A small masked image model, trained from scratch.
Model: 2.69M parameters, norm batchnorm, activation gelu, depths [10, 10, 10].
Training: adamw at rate 0.0022, 11600 steps, batches of 128.
Rows from block 23, named by matrix and row number. Rows with one number belong to one channel. Each number is 50 + 12 x the weight over its row's rms, rounded and kept within 0 to 99. All counts start at 0. After the name is the row's rms in percent of the matrix's.
# conv1: bottleneck pointwise conv (model.blocks.25.conv1.weight, 128x352x1x1), inputs 88-175
# conv2: growth 3x3 conv (model.blocks.25.conv2.weight, 32x128x3x3, transposed), outputs 11-21, a 3x3 kernel for each
conv1.55 105:45 39 48 53 56 44 57 53 59 75 53 55 57 44 42 45 59 51 41 44 43 55 47 47 48 26 66 69 36 54 44 48 55 56 46 66 71 41 50 55 50 43 72 53 51 51 56 63 41 39 52 45 53 58 64 46 63 51 48 56 50 44 47 44 35 44 44 50 70 58 73 54 38 58 59 54 59 47 52 53 41 61 46 68 45 45 51 58
conv2.55 114:20 43 52 42 50 33 36 48 47 28 52 60 38 51 51 50 54 66 50 50 37 61 46 59 59 54 44 56 50 36 56 29 44 35 56 60 63 56 52 48 46 29 09 36 68 52 41 59 56 52 55 62 45 44 40 67 56 42 51 33 46 38 64 41 53 46 53 62 26 32 56 42 38 47 61 27 46 49 59 42 44 36 49 35 42 67 79 33 71 38 50 57 50 55 56 37 44 53 54
conv1.56 085:42 48 37 51 44 45 28 51 56 59 54 60 66 46 49 36 25 28 39 37 47 49 46 39 55 57 44 54 52 34 51 48 39 47 45 62 46 41 42 49 55 43 46 46 39 60 51 52 37 55 41 32 35 58 46 44 29 32 55 46 46 64 44 55 31 37 55 58 44 41 68 43 46 51 67 41 34 56 49 48 32 50 47 39 53 48 48 46
conv2.56 076:50 60 64 40 59 57 43 26 49 40 50 50 42 47 66 44 49 49 42 45 37 53 49 47 39 67 32 48 58 54 48 43 54 54 48 52 58 73 68 63 63 56 61 52 69 41 53 50 47 56 62 54 58 49 34 48 32 38 60 58 24 19 18 43 33 52 21 32 61 56 63 51 52 45 51 30 44 38 36 22 38 49 65 67 44 63 54 52 65 46 49 45 45 48 30 51 50 53 59
conv1.57 101:59 55 49 49 58 56 55 61 57 24 39 38 54 58 56 34 50 67 47 51 35 47 47 56 54 59 72 34 50 57 50 48 51 58 43 35 50 68 63 53 59 47 33 65 28 36 49 51 56 63 62 53 76 41 69 34 52 41 50 58 53 52 53 41 61 50 54 46 28 45 57 51 52 48 31 54 47 56 45 48 43 27 64 45 36 58 42 47
conv2.57 111:51 63 45 57 49 55 54 60 52 40 30 50 62 53 52 60 68 65 36 39 59 59 52 69 51 65 68 61 77 52 56 40 45 50 33 37 91 84 46 32 45 50 48 39 27 47 25 48 52 46 56 56 71 63 44 56 43 38 39 56 62 69 71 29 53 59 46 44 50 57 35 40 43 31 42 35 51 56 46 60 59 62 52 37 44 50 64 34 61 52 35 95 65 56 40 57 38 39 45
conv1.58 110:37 63 53 43 63 42 30 48 37 55 45 37 53 45 34 42 47 36 52 42 48 41 41 43 57 37 51 46 54 35 34 47 37 45 57 59 45 49 46 53 53 36 58 61 43 48 51 60 42 53 48 37 62 48 42 34 49 44 48 58 59 44 47 31 48 45 45 55 30 45 44 55 52 59 57 56 72 47 51 42 37 47 46 47 54 68 57 46
conv2.58 110:70 42 29 71 26 49 77 61 58 54 48 30 48 30 51 58 44 52 55 63 56 68 38 67 52 58 58 51 57 54 54 59 60 55 52 44 54 57 29 76 67 77 05 66 48 58 54 49 40 57 58 51 56 59 61 61 47 61 49 69 46 65 50 34 61 26 74 58 51 37 45 48 70 69 41 49 56 65 31 41 37 49 67 36 75 42 60 27 61 51 43 53 37 48 53 55 35 35 42
conv1.59 104:64 53 44 49 41 42 39 54 42 26 41 51 53 50 54 42 35 46 54 41 62 43 60 47 46 64 61 53 59 55 46 66 52 44 27 43 46 46 51 57 48 43 43 37 34 51 59 55 48 64 47 46 49 70 58 62 57 50 62 59 49 72 62 10 60 51 54 50 36 46 43 49 62 51 49 43 41 40 55 55 36 47 49 43 48 57 44 64
conv2.59 114:42 62 51 45 50 77 60 44 48 40 40 40 63 67 49 69 50 48 54 42 20 75 66 50 18 53 54 55 46 50 63 62 53 41 32 37 38 44 25 45 25 75 52 56 41 55 41 31 47 55 54 44 50 68 50 65 47 47 46 61 38 50 33 45 37 74 43 35 45 57 49 49 57 37 49 42 58 71 40 29 63 41 57 40 15 48 53 49 13 57 43 65 59 44 48 74 40 51 47
conv1.60 107:61 38 58 42 45 57 48 54 53 33 49 51 46 56 46 45 42 23 52 47 50 43 45 46 48 53 46 40 46 52 41 45 55 44 56 32 61 37 55 52 45 53 64 31 33 50 51 46 51 47 58 51 64 41 36 50 52 58 52 57 69 41 55 33 52 43 49 53 58 55 52 51 60 45 47 60 54 48 51 43 43 61 44 48 59 60 48 60
conv2.60 104:20 41 25 49 47 35 44 39 49 44 53 44 29 33 43 38 35 41 55 49 51 41 22 41 52 50 57 48 58 54 39 48 58 44 38 44 70 30 78 67 64 36 09 51 43 45 44 50 56 40 39 60 54 46 63 49 66 38 44 45 52 47 52 61 63 54 55 46 51 35 59 40 45 21 27 76 49 16 53 51 55 43 46 33 55 63 51 23 49 22 55 54 45 50 59 53 44 56 42
conv1.61 102:59 67 28 59 48 52 50 41 51 50 59 38 64 41 52 66 50 52 47 51 56 43 63 58 69 45 37 50 36 41 52 44 30 56 56 47 54 43 41 50 48 60 59 39 41 49 50 52 51 47 50 63 37 60 57 33 52 58 31 43 64 37 50 49 33 60 50 42 23 66 77 58 50 51 52 50 56 58 49 52 47 53 68 40 76 50 61 48
conv2.61 096:44 49 62 57 63 48 51 73 54 54 50 59 64 74 58 44 62 56 43 51 58 58 58 43 52 50 40 18 24 42 25 35 45 54 33 46 42 60 63 56 60 46 52 65 50 49 52 52 67 50 46 49 46 28 40 46 47 58 65 49 68 63 57 66 63 34 65 60 41 60 43 24 66 50 58 77 63 41 62 63 38 48 39 42 56 46 44 40 54 42 59 39 45 31 39 27 64 29 38
conv1.62 097:49 45 49 51 54 36 52 51 53 46 56 43 59 54 41 55 42 49 53 45 61 46 47 00 52 34 38 37 40 52 59 46 12 53 52 61 59 52 30 44 49 50 59 46 50 75 47 51 44 54 50 49 44 48 51 49 58 45 63 62 61 31 51 59 46 54 48 64 41 38 53 42 40 49 51 61 61 53 51 35 42 55 48 51 45 61 51 45
conv2.62 086:40 55 44 42 70 48 19 30 30 51 32 62 45 59 74 47 50 47 56 54 42 42 54 38 47 62 53 52 65 36 61 31 55 45 66 52 63 67 62 55 54 37 58 48 45 46 49 55 48 50 54 58 60 50 49 54 61 45 61 44 31 27 59 64 49 23 27 38 67 62 47 56 63 45 55 48 64 44 68 28 55 49 63 46 69 52 56 32 44 28 42 62 46 52 44 67 47 50 34
conv1.63 104:58 44 11 45 40 50 49 49 48 43 58 46 54 71 64 51 60 71 50 56 57 51 50 55 50 28 54 40 49 54 79 43 50 52 46 60 46 42 49 57 52 53 54 45 47 55 45 36 46 51 40 45 17 53 51 59 54 61 45 56 47 46 50 36 69 48 40 27 42 42 40 45 51 53 60 57 31 54 40 57 50 44 53 83 42 58 45 76
conv2.63 096:45 46 47 54 40 46 55 32 52 51 86 67 41 40 53 57 50 54 47 50 71 52 49 37 54 49 42 58 44 46 44 62 42 52 54 47 53 38 49 31 47 38 66 16 35 52 51 56 43 39 51 53 46 55 48 32 79 55 47 65 61 35 43 50 38 45 31 45 56 44 54 55 40 59 62 30 56 62 21 49 47 32 59 55 36 67 63 38 37 32 34 49 45 53 43 62 55 66 58
conv1.64 110:39 66 87 53 68 54 54 46 43 67 52 78 47 51 78 46 42 57 33 35 59 52 39 38 44 71 34 62 54 63 42 47 37 45 59 58 37 63 46 44 60 45 48 56 56 48 32 60 41 67 47 49 92 52 28 45 63 52 39 46 56 31 53 68 34 55 36 48 46 62 88 51 55 51 56 52 46 55 51 54 43 40 57 47 74 51 50 44
conv2.64 097:76 67 64 54 59 57 50 66 62 58 69 41 70 57 32 47 61 35 41 61 54 52 51 65 52 51 60 28 26 64 44 25 54 55 50 49 52 55 34 46 68 56 34 36 22 51 58 48 43 41 43 35 52 50 60 57 60 65 69 49 51 48 42 50 23 39 25 29 24 51 44 41 51 37 37 54 46 38 29 42 50 76 55 73 56 52 48 57 56 46 82 56 79 35 58 47 74 33 56
conv1.65 098:34 67 45 48 52 45 55 62 58 63 42 48 48 40 65 59 44 36 67 52 68 44 65 47 37 41 26 33 42 59 56 64 49 51 50 51 48 49 42 58 49 54 40 36 36 49 44 61 56 50 54 66 48 43 51 58 55 56 45 35 76 64 47 62 59 65 32 63 63 61 38 52 55 51 42 38 41 59 47 58 51 78 52 42 37 44 43 27
conv2.65 084:66 31 40 68 56 45 54 54 42 55 49 56 77 54 47 72 48 50 47 57 42 44 57 53 39 49 40 42 38 37 50 67 54 42 47 38 35 14 53 02 35 73 50 71 50 52 48 50 46 51 49 57 39 61 51 44 40 54 55 51 68 57 49 51 38 44 64 32 26 54 18 47 57 52 60 63 41 53 42 49 58 26 46 52 49 39 45 77 70 58 42 25 50 44 63 54 71 50 48
conv1.66 101:50 55 72 49 47 49 43 58 44 32 54 42 49 59 40 54 46 36 43 52 38 50 46 45 54 54 69 40 46 49 38 52 53 51 58 58 25 39 66 63 49 47 67 49 32 52 50 43 44 54 33 43 56 42 36 61 43 54 53 63 40 41 42 46 63 39 39 50 47 48 44 51 46 48 37 56 56 52 51 51 49 53 52 44 50 56 58 70
conv2.66 103:57 65 55 59 43 50 57 50 48 39 45 53 21 52 48 55 31 41 51 57 47 44 52 43 58 41 35 44 47 52 50 49 55 53 54 51 21 71 64 48 55 53 41 52 40 56 55 53 39 56 57 39 44 56 65 60 69 43 60 53 50 40 39 25 57 53 62 54 58 45 47 38 80 59 40 62 54 27 35 48 54 15 51 28 71 53 54 12 56 16 44 54 39 49 60 52 44 34 44
conv1.67 092:39 42 70 53 53 54 30 51 51 49 47 40 46 60 48 50 57 60 54 34 59 49 54 26 61 38 43 60 60 54 54 34 38 50 42 55 59 55 60 51 59 37 56 54 58 48 54 60 42 54 53 45 64 57 44 68 29 45 52 61 55 33 46 67 45 53 44 59 56 41 31 41 42 50 52 61 58 49 28 42 58 42 43 62 50 69 65 40
conv2.67 103:45 52 50 43 72 43 27 23 17 41 22 39 44 47 46 35 53 40 37 38 37 46 56 19 48 53 42 39 45 45 46 50 50 53 54 57 55 74 64 37 33 45 66 48 60 60 39 56 40 52 39 58 53 54 50 49 33 44 41 46 46 29 26 72 49 77 45 46 68 72 51 66 49 36 44 41 57 54 53 47 68 57 60 55 52 48 67 49 36 37 62 76 65 41 35 46 47 53 50
conv1.68 105:41 43 67 40 61 45 26 56 38 48 54 47 50 39 40 48 57 56 57 46 68 52 50 50 52 61 29 51 42 39 45 46 48 35 44 29 56 38 51 47 51 54 58 66 30 42 44 41 56 48 35 38 56 50 38 51 57 36 44 57 67 65 57 48 39 41 70 55 56 50 48 30 54 43 40 32 34 52 62 55 54 43 50 53 51 49 47 69
conv2.68 096:66 43 58 45 48 62 24 31 56 55 48 28 45 62 45 46 62 31 53 54 44 49 56 76 45 56 50 48 50 67 51 53 46 59 55 40 35 33 65 56 54 57 90 66 63 54 42 36 47 63 50 38 49 60 67 66 59 65 65 72 27 50 54 35 48 58 31 53 45 58 45 46 72 45 15 49 44 43 24 45 56 43 58 81 36 45 55 63 57 37 54 49 41 38 38 49 42 47 51
conv1.69 087:27 60 65 27 46 36 48 59 51 50 44 42 48 56 38 46 55 51 53 50 76 51 56 30 44 43 39 63 58 37 58 53 59 54 48 53 64 51 50 45 57 60 55 61 57 53 51 47 46 62 51 59 53 56 62 59 59 47 54 55 54 32 53 44 54 52 42 69 46 48 15 49 49 42 68 41 56 54 40 25 45 50 50 53 59 46 51 44
conv2.69 094:28 57 31 42 57 37 25 22 26 46 28 44 35 37 48 14 37 45 44 49 52 28 47 37 45 56 46 57 52 50 50 39 55 46 54 52 71 56 62 38 44 52 44 53 57 58 60 57 47 51 32 51 47 34 45 40 39 34 26 26 47 24 38 54 43 51 47 42 51 45 45 38 30 43 56 43 58 51 62 49 63 79 62 43 58 41 50 44 48 85 55 73 69 59 48 68 49 48 55
conv1.70 095:73 56 69 55 46 47 61 36 55 58 62 55 44 42 66 56 56 66 42 45 52 49 42 49 51 54 53 59 52 53 47 40 65 58 51 46 34 53 59 46 44 51 49 43 68 71 50 52 32 56 52 68 61 52 59 42 58 54 48 52 39 43 52 41 45 54 39 22 28 62 64 62 45 50 52 57 52 54 41 56 53 61 53 53 70 50 49 59
conv2.70 082:54 52 55 50 51 47 55 39 48 42 44 50 51 39 42 45 58 37 46 39 55 50 37 69 25 59 48 46 64 55 55 19 51 55 38 30 76 58 43 41 60 44 50 47 22 52 41 47 54 33 59 39 53 49 26 44 40 52 45 43 60 66 48 26 28 31 43 71 38 29 52 45 49 46 62 57 35 46 57 49 46 59 46 35 41 58 46 72 67 40 47 75 44 52 61 45 36 29 54
conv1.71 093:51 54 30 53 48 50 34 38 59 54 59 54 69 48 70 47 55 46 57 35 67 56 36 57 47 59 47 49 47 41 86 51 64 52 52 35 43 58 49 63 48 50 52 55 56 42 48 50 49 49 47 21 24 34 53 49 36 54 52 58 51 60 43 56 49 31 63 55 42 30 56 51 55 58 64 52 45 59 55 42 52 56 41 36 43 42 43 43
conv2.71 096:49 59 47 49 52 45 26 30 38 47 34 42 42 52 51 43 50 55 35 46 47 50 58 40 53 60 44 57 43 43 49 69 46 49 58 47 77 36 72 41 55 27 71 67 66 41 56 58 44 53 37 42 47 46 58 45 54 50 45 42 67 55 40 40 37 77 34 42 49 27 46 28 44 46 33 40 60 47 54 56 61 49 68 40 48 44 61 49 47 56 57 46 34 56 54 42 43 55 44
conv1.72 086:58 55 51 44 34 71 74 55 47 55 58 53 54 30 48 68 55 46 57 52 42 51 50 66 47 32 54 37 33 58 55 37 30 58 62 61 55 59 67 53 41 58 64 38 54 47 40 30 56 46 67 62 60 44 41 42 33 44 36 36 48 34 51 64 43 53 16 37 51 59 42 57 64 36 35 57 36 42 56 64 49 43 71 52 66 41 59 59
conv2.72 091:58 53 58 43 39 44 43 49 38 50 55 66 48 56 39 42 48 57 42 61 58 52 55 60 58 58 48 42 32 30 38 75 32 50 30 33 49 54 57 34 48 49 52 54 36 51 57 47 53 52 53 45 58 52 50 39 58 53 43 42 55 63 60 75 45 39 55 30 35 56 57 51 29 44 56 57 33 29 66 60 39 32 53 63 48 50 34 76 36 45 66 55 34 55 66 27 57 65 53
conv1.73 107:25 48 53 55 51 45 54 56 40 59 49 51 61 65 44 51 52 45 30 46 44 49 27 39 63 35 26 61 40 51 52 33 49 36 55 52 37 41 43 51 51 44 58 59 72 41 41 56 46 43 50 52 76 60 47 53 47 54 51 52 51 34 43 49 60 47 38 62 46 43 38 53 61 43 52 56 26 61 31 29 54 47 65 42 34 61 51 59
conv2.73 108:67 54 35 59 53 59 48 55 53 39 63 50 60 44 38 54 58 67 40 40 45 44 55 39 41 43 29 50 39 40 62 38 54 53 50 45 49 43 54 34 53 41 75 32 80 25 33 36 41 57 41 41 48 31 56 52 60 44 49 65 59 66 59 36 50 42 55 73 28 77 48 38 80 67 42 78 42 40 53 45 28 12 34 46 43 67 61 77 58 56 49 41 47 40 60 51 86 59 56
conv1.74 110:48 59 53 55 61 47 45 37 53 44 52 53 49 49 51 51 58 44 46 70 37 46 51 38 53 10 45 45 32 52 45 56 68 51 48 30 48 33 53 54 51 39 51 81 40 44 37 47 51 50 45 45 68 45 51 38 52 49 54 40 39 33 45 41 21 58 30 41 39 50 56 47 51 37 48 34 41 53 41 61 59 55 51 56 57 45 43 28
conv2.74 107:57 38 43 44 60 48 39 54 57 54 56 63 51 32 53 50 38 37 56 46 45 44 67 42 47 89 53 57 45 49 45 32 39 37 40 52 31 36 65 48 55 44 44 59 76 48 49 47 43 57 46 50 52 47 62 53 49 34 60 39 54 46 63 20 40 43 36 40 35 50 40 43 49 64 48 39 40 45 29 68 75 05 48 49 44 40 70 53 44 58 64 31 63 50 56 48 67 49 54
conv1.75 098:62 52 39 64 51 57 68 57 57 48 45 48 45 57 41 43 55 41 59 50 43 48 54 50 46 66 50 57 61 52 52 42 52 58 59 35 53 41 52 45 53 43 48 59 67 56 57 37 57 45 58 53 70 50 59 64 42 54 51 65 55 31 32 35 48 48 62 54 20 65 62 51 59 58 72 61 51 53 59 51 53 45 45 64 38 65 53 39
conv2.75 092:38 49 57 53 54 65 30 54 62 54 67 49 39 63 52 39 40 44 48 52 62 45 37 49 61 47 69 54 58 39 57 44 48 51 61 53 62 52 61 38 66 34 66 41 40 42 57 55 31 30 53 59 55 59 53 46 68 45 52 50 40 49 65 54 54 34 37 47 45 44 40 32 39 51 46 49 49 30 91 50 32 57 54 59 60 61 56 43 57 48 47 51 38 48 38 29 54 51 27
conv1.76 097:51 44 45 53 36 57 71 31 27 41 57 78 56 46 49 49 37 44 40 49 33 42 54 47 51 66 58 53 56 52 48 57 48 58 42 59 39 60 51 60 43 39 43 39 49 19 67 56 51 55 48 64 54 54 35 65 44 60 21 52 33 56 62 57 31 47 41 52 45 68 50 56 40 58 55 50 46 53 46 36 45 50 32 42 46 47 46 60
conv2.76 082:55 44 51 58 40 44 55 51 50 51 64 59 61 37 36 60 43 48 49 66 53 39 26 68 50 50 56 34 47 34 61 45 52 45 55 38 50 54 46 49 55 63 45 56 55 52 76 60 60 24 64 46 51 55 56 27 51 56 27 57 51 64 55 45 46 44 54 67 53 36 57 49 39 54 50 49 42 40 53 41 40 45 37 66 50 55 68 65 56 55 53 38 38 49 53 44 43 47 51
conv1.77 088:44 47 42 48 50 50 67 64 35 39 48 47 42 62 45 36 58 78 44 43 69 50 43 31 66 48 54 54 81 57 40 28 57 48 68 54 40 44 44 51 48 48 43 65 59 71 65 51 44 46 61 61 60 55 81 52 57 57 65 53 57 36 55 39 73 47 55 51 49 71 59 38 52 63 50 58 44 45 41 42 52 52 39 67 56 59 61 59
conv2.77 083:53 37 51 40 32 45 38 50 44 51 59 61 46 42 40 56 49 56 48 44 54 37 34 68 52 39 39 46 55 53 36 15 52 48 56 49 32 52 43 47 57 47 24 34 49 55 45 45 35 29 55 54 47 61 46 29 53 54 43 37 59 67 56 28 28 20 20 41 41 37 43 46 85 58 51 61 32 42 44 65 46 46 81 31 53 40 62 61 61 51 52 69 44 22 50 48 44 38 54
conv1.78 082:54 52 48 40 42 59 75 36 37 44 43 70 37 52 54 52 38 64 41 40 44 61 41 39 55 59 47 43 55 35 46 47 61 46 46 59 49 51 48 44 38 52 51 59 50 19 78 50 36 59 48 84 54 47 38 60 55 59 25 38 19 41 46 53 38 50 39 47 41 72 57 44 39 56 48 57 42 64 44 42 50 50 54 39 46 54 46 51
conv2.78 075:40 44 49 53 44 38 56 72 58 47 62 56 54 47 35 49 48 44 44 61 67 29 23 74 47 47 56 43 57 37 48 45 43 33 45 28 44 62 51 38 60 59 52 64 45 44 48 52 54 33 50 47 48 53 35 25 48 46 30 40 65 71 63 50 44 22 46 62 38 49 42 37 57 41 48 62 36 49 62 53 48 51 43 59 44 55 40 59 59 39 60 48 37 56 50 40 46 51 35
conv1.79 098:35 45 50 51 54 53 46 50 49 42 45 35 54 59 52 51 54 30 62 39 33 50 46 34 53 60 35 43 51 44 44 54 44 49 62 38 60 37 62 53 56 31 57 43 69 49 57 44 39 54 56 48 50 51 77 47 53 42 61 47 56 41 50 46 38 43 50 65 57 56 69 41 54 52 39 51 52 37 37 36 53 46 61 95 59 65 46 68
conv2.79 101:08 52 52 38 42 42 40 55 42 37 22 53 19 44 40 31 41 66 50 64 38 54 45 50 67 49 63 54 50 53 58 38 43 53 56 45 51 72 60 31 40 50 59 38 44 61 50 57 51 40 50 57 54 64 34 55 60 69 35 42 48 49 46 64 67 53 41 44 47 42 41 50 35 71 54 43 41 54 65 46 25 66 47 54 42 52 42 60 40 54 49 77 41 57 37 40 54 56 44
conv1.80 106:57 46 14 60 49 47 22 40 53 03 53 47 44 44 48 45 39 51 52 40 51 47 55 57 48 68 55 43 56 49 59 54 52 45 33 47 50 49 46 42 46 46 43 56 51 45 35 41 60 56 49 38 37 57 55 42 39 42 61 57 49 60 36 43 41 44 55 48 54 52 59 56 41 74 54 58 61 55 54 52 34 45 54 31 49 46 53 52
conv2.80 109:37 47 48 43 46 64 49 34 44 65 46 45 53 56 41 45 41 49 55 55 45 59 51 44 63 46 56 54 24 44 59 52 46 44 62 53 41 48 54 45 54 59 71 46 67 54 58 48 44 42 47 44 38 49 47 68 42 72 72 58 33 35 37 44 35 31 48 47 50 50 56 80 06 40 48 21 45 64 57 31 65 36 51 43 59 32 41 60 47 83 46 32 51 63 49 51 55 63 56
conv1.81 107:45 71 50 53 53 56 61 49 60 29 51 53 53 59 46 45 62 46 44 52 50 53 57 54 49 40 49 56 55 57 52 45 40 29 55 55 53 58 36 57 48 56 45 35 35 41 49 42 39 53 43 47 44 44 78 66 50 55 51 54 51 50 46 49 53 50 37 47 46 54 56 53 48 52 37 58 61 34 56 52 50 39 63 70 57 49 43 50
conv2.81 109:72 43 25 61 38 41 70 70 57 65 40 50 64 46 34 36 49 75 61 51 37 56 59 43 38 55 41 46 55 42 59 46 52 39 49 48 40 32 54 48 87 41 47 32 31 54 51 47 58 50 49 49 52 44 63 50 50 54 55 55 36 56 73 49 52 27 63 43 41 19 53 63 50 56 45 57 51 53 59 49 26 33 57 32 55 72 62 63 61 11 56 43 17 49 44 54 32 45 55
conv1.82 100:50 43 62 41 54 59 39 46 50 59 43 51 44 59 47 48 56 30 55 52 45 50 49 61 51 57 50 61 43 46 57 65 38 47 58 68 48 58 54 57 48 62 45 42 50 41 25 44 47 64 48 51 57 31 72 50 51 56 40 54 44 45 57 65 36 53 48 12 60 45 52 51 57 56 68 47 70 46 64 39 53 44 46 29 51 33 56 37
conv2.82 088:62 44 46 52 51 44 40 43 58 43 55 65 28 50 47 55 32 58 50 53 56 58 64 53 60 61 57 54 47 65 46 64 40 44 44 55 60 52 49 63 45 40 16 66 22 56 53 55 54 62 55 59 54 52 63 36 63 49 67 44 53 40 58 49 53 47 52 48 50 34 68 54 61 46 32 49 66 37 48 38 32 43 74 27 69 54 76 24 72 30 54 39 41 60 71 28 50 54 55
conv1.83 100:67 44 27 58 43 41 45 54 55 40 51 45 49 47 43 47 20 66 53 61 37 36 53 53 56 70 64 44 57 49 37 58 55 53 30 52 58 47 51 43 40 38 64 54 48 56 65 53 48 47 59 50 28 58 56 61 51 53 62 54 53 65 42 50 56 60 64 65 53 56 39 50 46 45 46 55 51 52 60 49 34 50 48 20 52 72 52 46
conv2.83 111:67 63 61 39 40 43 54 36 54 18 35 62 65 51 50 50 47 27 50 38 54 51 54 47 42 47 27 64 55 57 53 65 40 50 40 29 46 58 49 39 36 75 80 43 54 43 43 38 56 63 36 33 45 45 63 64 40 31 42 42 46 24 31 61 28 60 50 51 35 59 29 48 28 35 58 35 38 55 39 47 63 56 53 56 43 45 25 49 35 27 50 71 58 41 49 46 44 39 56
conv1.84 102:61 48 46 54 35 55 76 27 44 55 40 72 44 48 56 35 40 64 37 42 58 49 28 33 42 71 23 44 58 42 51 43 53 43 48 48 53 40 43 44 41 42 44 34 56 21 80 41 34 47 43 67 57 57 39 64 58 49 24 50 19 57 48 60 29 45 42 52 44 66 46 51 37 59 76 55 61 48 43 44 55 43 46 57 46 39 54 56
conv2.84 087:51 41 50 56 40 48 45 59 56 55 66 56 55 46 43 46 51 43 44 52 52 39 26 63 49 39 48 30 34 26 61 26 24 48 50 46 35 42 79 34 47 60 58 73 66 46 58 50 55 31 55 46 47 47 46 47 62 53 29 60 48 63 48 45 47 66 64 60 32 63 60 72 55 65 49 63 46 51 44 48 26 38 57 65 48 54 48 56 55 74 31 26 49 51 51 32 57 65 66
conv1.85 109:46 49 37 54 56 44 46 47 47 35 53 69 52 41 71 62 41 36 53 51 44 50 71 54 57 49 55 45 48 42 56 40 59 48 42 70 64 68 20 60 50 56 53 81 53 46 34 52 56 50 51 54 31 53 62 37 42 65 55 60 52 32 56 79 56 46 62 40 45 44 61 56 52 49 41 53 27 48 43 30 61 46 58 57 22 70 40 39
conv2.85 110:50 44 45 62 51 33 45 47 50 45 50 80 58 52 47 53 58 59 58 52 46 56 49 34 56 72 24 54 62 45 45 40 66 36 46 46 31 76 30 23 49 43 67 29 81 33 43 55 53 48 43 67 65 46 46 71 53 40 46 52 74 52 44 31 49 48 19 46 70 38 47 70 47 46 48 63 42 52 61 54 60 32 34 48 58 55 51 25 29 34 45 62 53 32 47 57 66 57 59
conv1.86 090:56 42 49 52 54 43 50 29 56 84 58 59 51 50 49 48 49 18 66 54 50 47 61 69 48 43 31 72 33 51 60 38 41 55 49 34 46 52 30 39 59 57 45 35 50 37 39 42 46 41 56 59 52 39 53 57 44 39 29 39 57 39 41 45 56 51 35 57 32 54 39 57 50 45 52 38 41 53 69 36 45 52 53 47 47 28 64 31
conv2.86 101:42 50 46 56 62 66 38 52 57 53 57 63 39 48 42 48 36 47 44 43 32 51 60 56 49 61 66 39 55 60 22 58 49 26 54 46 90 47 55 41 43 59 47 61 25 46 51 48 64 53 50 59 59 49 62 48 66 75 64 53 64 51 76 29 42 55 59 49 34 56 57 49 50 61 39 40 59 58 45 44 51 61 37 51 31 43 46 34 36 20 40 28 46 52 71 65 60 67 47
conv1.87 106:46 52 42 41 51 48 47 56 41 76 47 63 59 40 41 47 38 28 51 43 32 55 54 39 58 85 56 46 74 55 56 51 62 47 60 20 30 57 40 47 47 41 57 47 28 54 61 56 57 53 44 62 42 59 54 44 61 55 65 47 50 50 50 45 62 42 48 72 46 62 74 49 42 67 47 49 53 38 59 44 48 46 59 26 47 54 49 30
conv2.87 089:61 58 38 53 38 37 58 28 31 34 43 52 53 24 47 61 32 45 41 50 48 55 33 49 50 61 54 53 61 51 57 37 62 49 67 53 37 37 63 35 70 42 65 39 69 44 49 53 55 26 44 43 70 41 57 37 41 36 59 51 42 47 33 29 40 66 31 55 45 40 40 49 50 57 61 46 58 40 28 25 59 25 49 29 35 33 51 40 38 40 69 57 50 49 35 62 49 27 38
conv1.88 105:59 52 35 39 42 56 55 44 48 52 47 63 65 36 47 65 51 39 57 63 60 41 62 50 54 38 72 52 43 55 68 61 40 59 49 71 50 44 36 66 42 60 53 39 56 48 59 44 52 33 48 51 47 39 63 58 60 51 41 26 55 71 43 63 43 58 46 50 53 31 33 55 54 40 44 37 38 39 47 50 51 55 51 57 39 55 39 53
conv2.88 118:49 49 33 35 56 44 48 43 67 38 38 36 48 38 53 30 62 65 49 55 35 54 51 38 41 45 33 19 55 38 65 67 50 42 43 16 49 47 45 37 53 62 63 46 85 56 46 55 54 61 51 44 53 42 51 65 45 57 49 59 28 49 62 29 39 37 50 48 25 46 49 50 64 51 43 68 58 49 65 55 40 32 50 59 41 49 46 58 58 44 46 41 21 59 60 48 43 59 62
conv1.89 099:44 35 35 57 54 41 45 55 48 52 43 55 44 44 40 50 56 59 50 46 57 39 48 29 50 45 46 63 52 49 61 46 50 54 50 60 60 57 20 53 53 52 48 44 55 60 46 54 46 49 64 49 39 52 55 50 58 51 61 51 46 58 44 50 50 55 45 69 52 40 41 53 43 47 59 38 32 50 48 40 35 57 56 31 44 67 45 55
conv2.89 119:45 55 35 52 51 44 48 60 54 51 60 53 53 49 42 47 56 56 21 24 11 28 45 17 20 23 05 46 43 41 46 44 50 44 46 54 63 43 55 37 43 53 56 54 74 13 15 00 15 41 12 05 14 02 42 49 41 45 56 32 43 50 34 54 42 43 46 59 38 27 34 37 47 55 32 55 54 44 48 56 42 61 54 51 50 64 52 49 54 73 55 43 57 40 42 49 51 53 40
conv1.90 100:43 54 31 49 55 63 48 52 64 30 48 50 51 43 38 46 50 63 56 48 43 60 48 52 53 68 55 44 53 57 49 59 58 43 47 66 55 52 60 56 46 48 49 59 69 42 47 45 51 48 55 51 70 44 55 49 42 57 38 52 38 57 49 57 43 54 40 59 43 57 64 51 48 54 50 66 40 42 61 62 49 42 52 52 41 50 43 33
conv2.90 121:58 57 45 58 57 44 38 29 60 41 44 36 58 50 43 57 61 46 55 53 51 43 43 59 45 69 43 30 52 73 57 39 35 56 51 36 58 47 43 26 48 44 99 41 77 57 44 52 47 53 51 50 56 53 44 72 29 55 38 61 57 56 72 48 33 44 55 52 54 74 62 60 52 43 42 46 31 53 52 54 44 37 46 78 46 49 51 78 58 20 39 68 58 58 45 25 29 52 65
conv1.91 076:44 47 79 46 48 36 48 42 62 31 44 60 51 56 56 46 62 53 41 44 49 38 50 41 62 19 45 46 45 47 35 45 64 46 45 68 52 59 51 54 54 53 65 59 50 43 40 48 40 58 46 49 53 53 66 61 45 52 52 49 42 59 53 48 50 50 56 38 56 38 42 66 33 37 43 41 19 42 31 59 50 37 51 79 35 49 61 60
conv2.91 093:43 33 52 46 42 45 47 61 50 55 67 61 47 41 59 53 68 61 58 63 66 52 60 56 53 46 57 49 55 49 56 45 42 55 45 35 60 54 60 65 67 47 68 40 71 64 44 47 47 50 59 54 49 64 67 55 70 57 47 59 71 65 68 60 37 54 47 46 41 46 37 62 46 73 43 61 54 50 59 72 50 22 53 43 48 46 69 27 44 38 43 47 70 48 57 59 49 63 45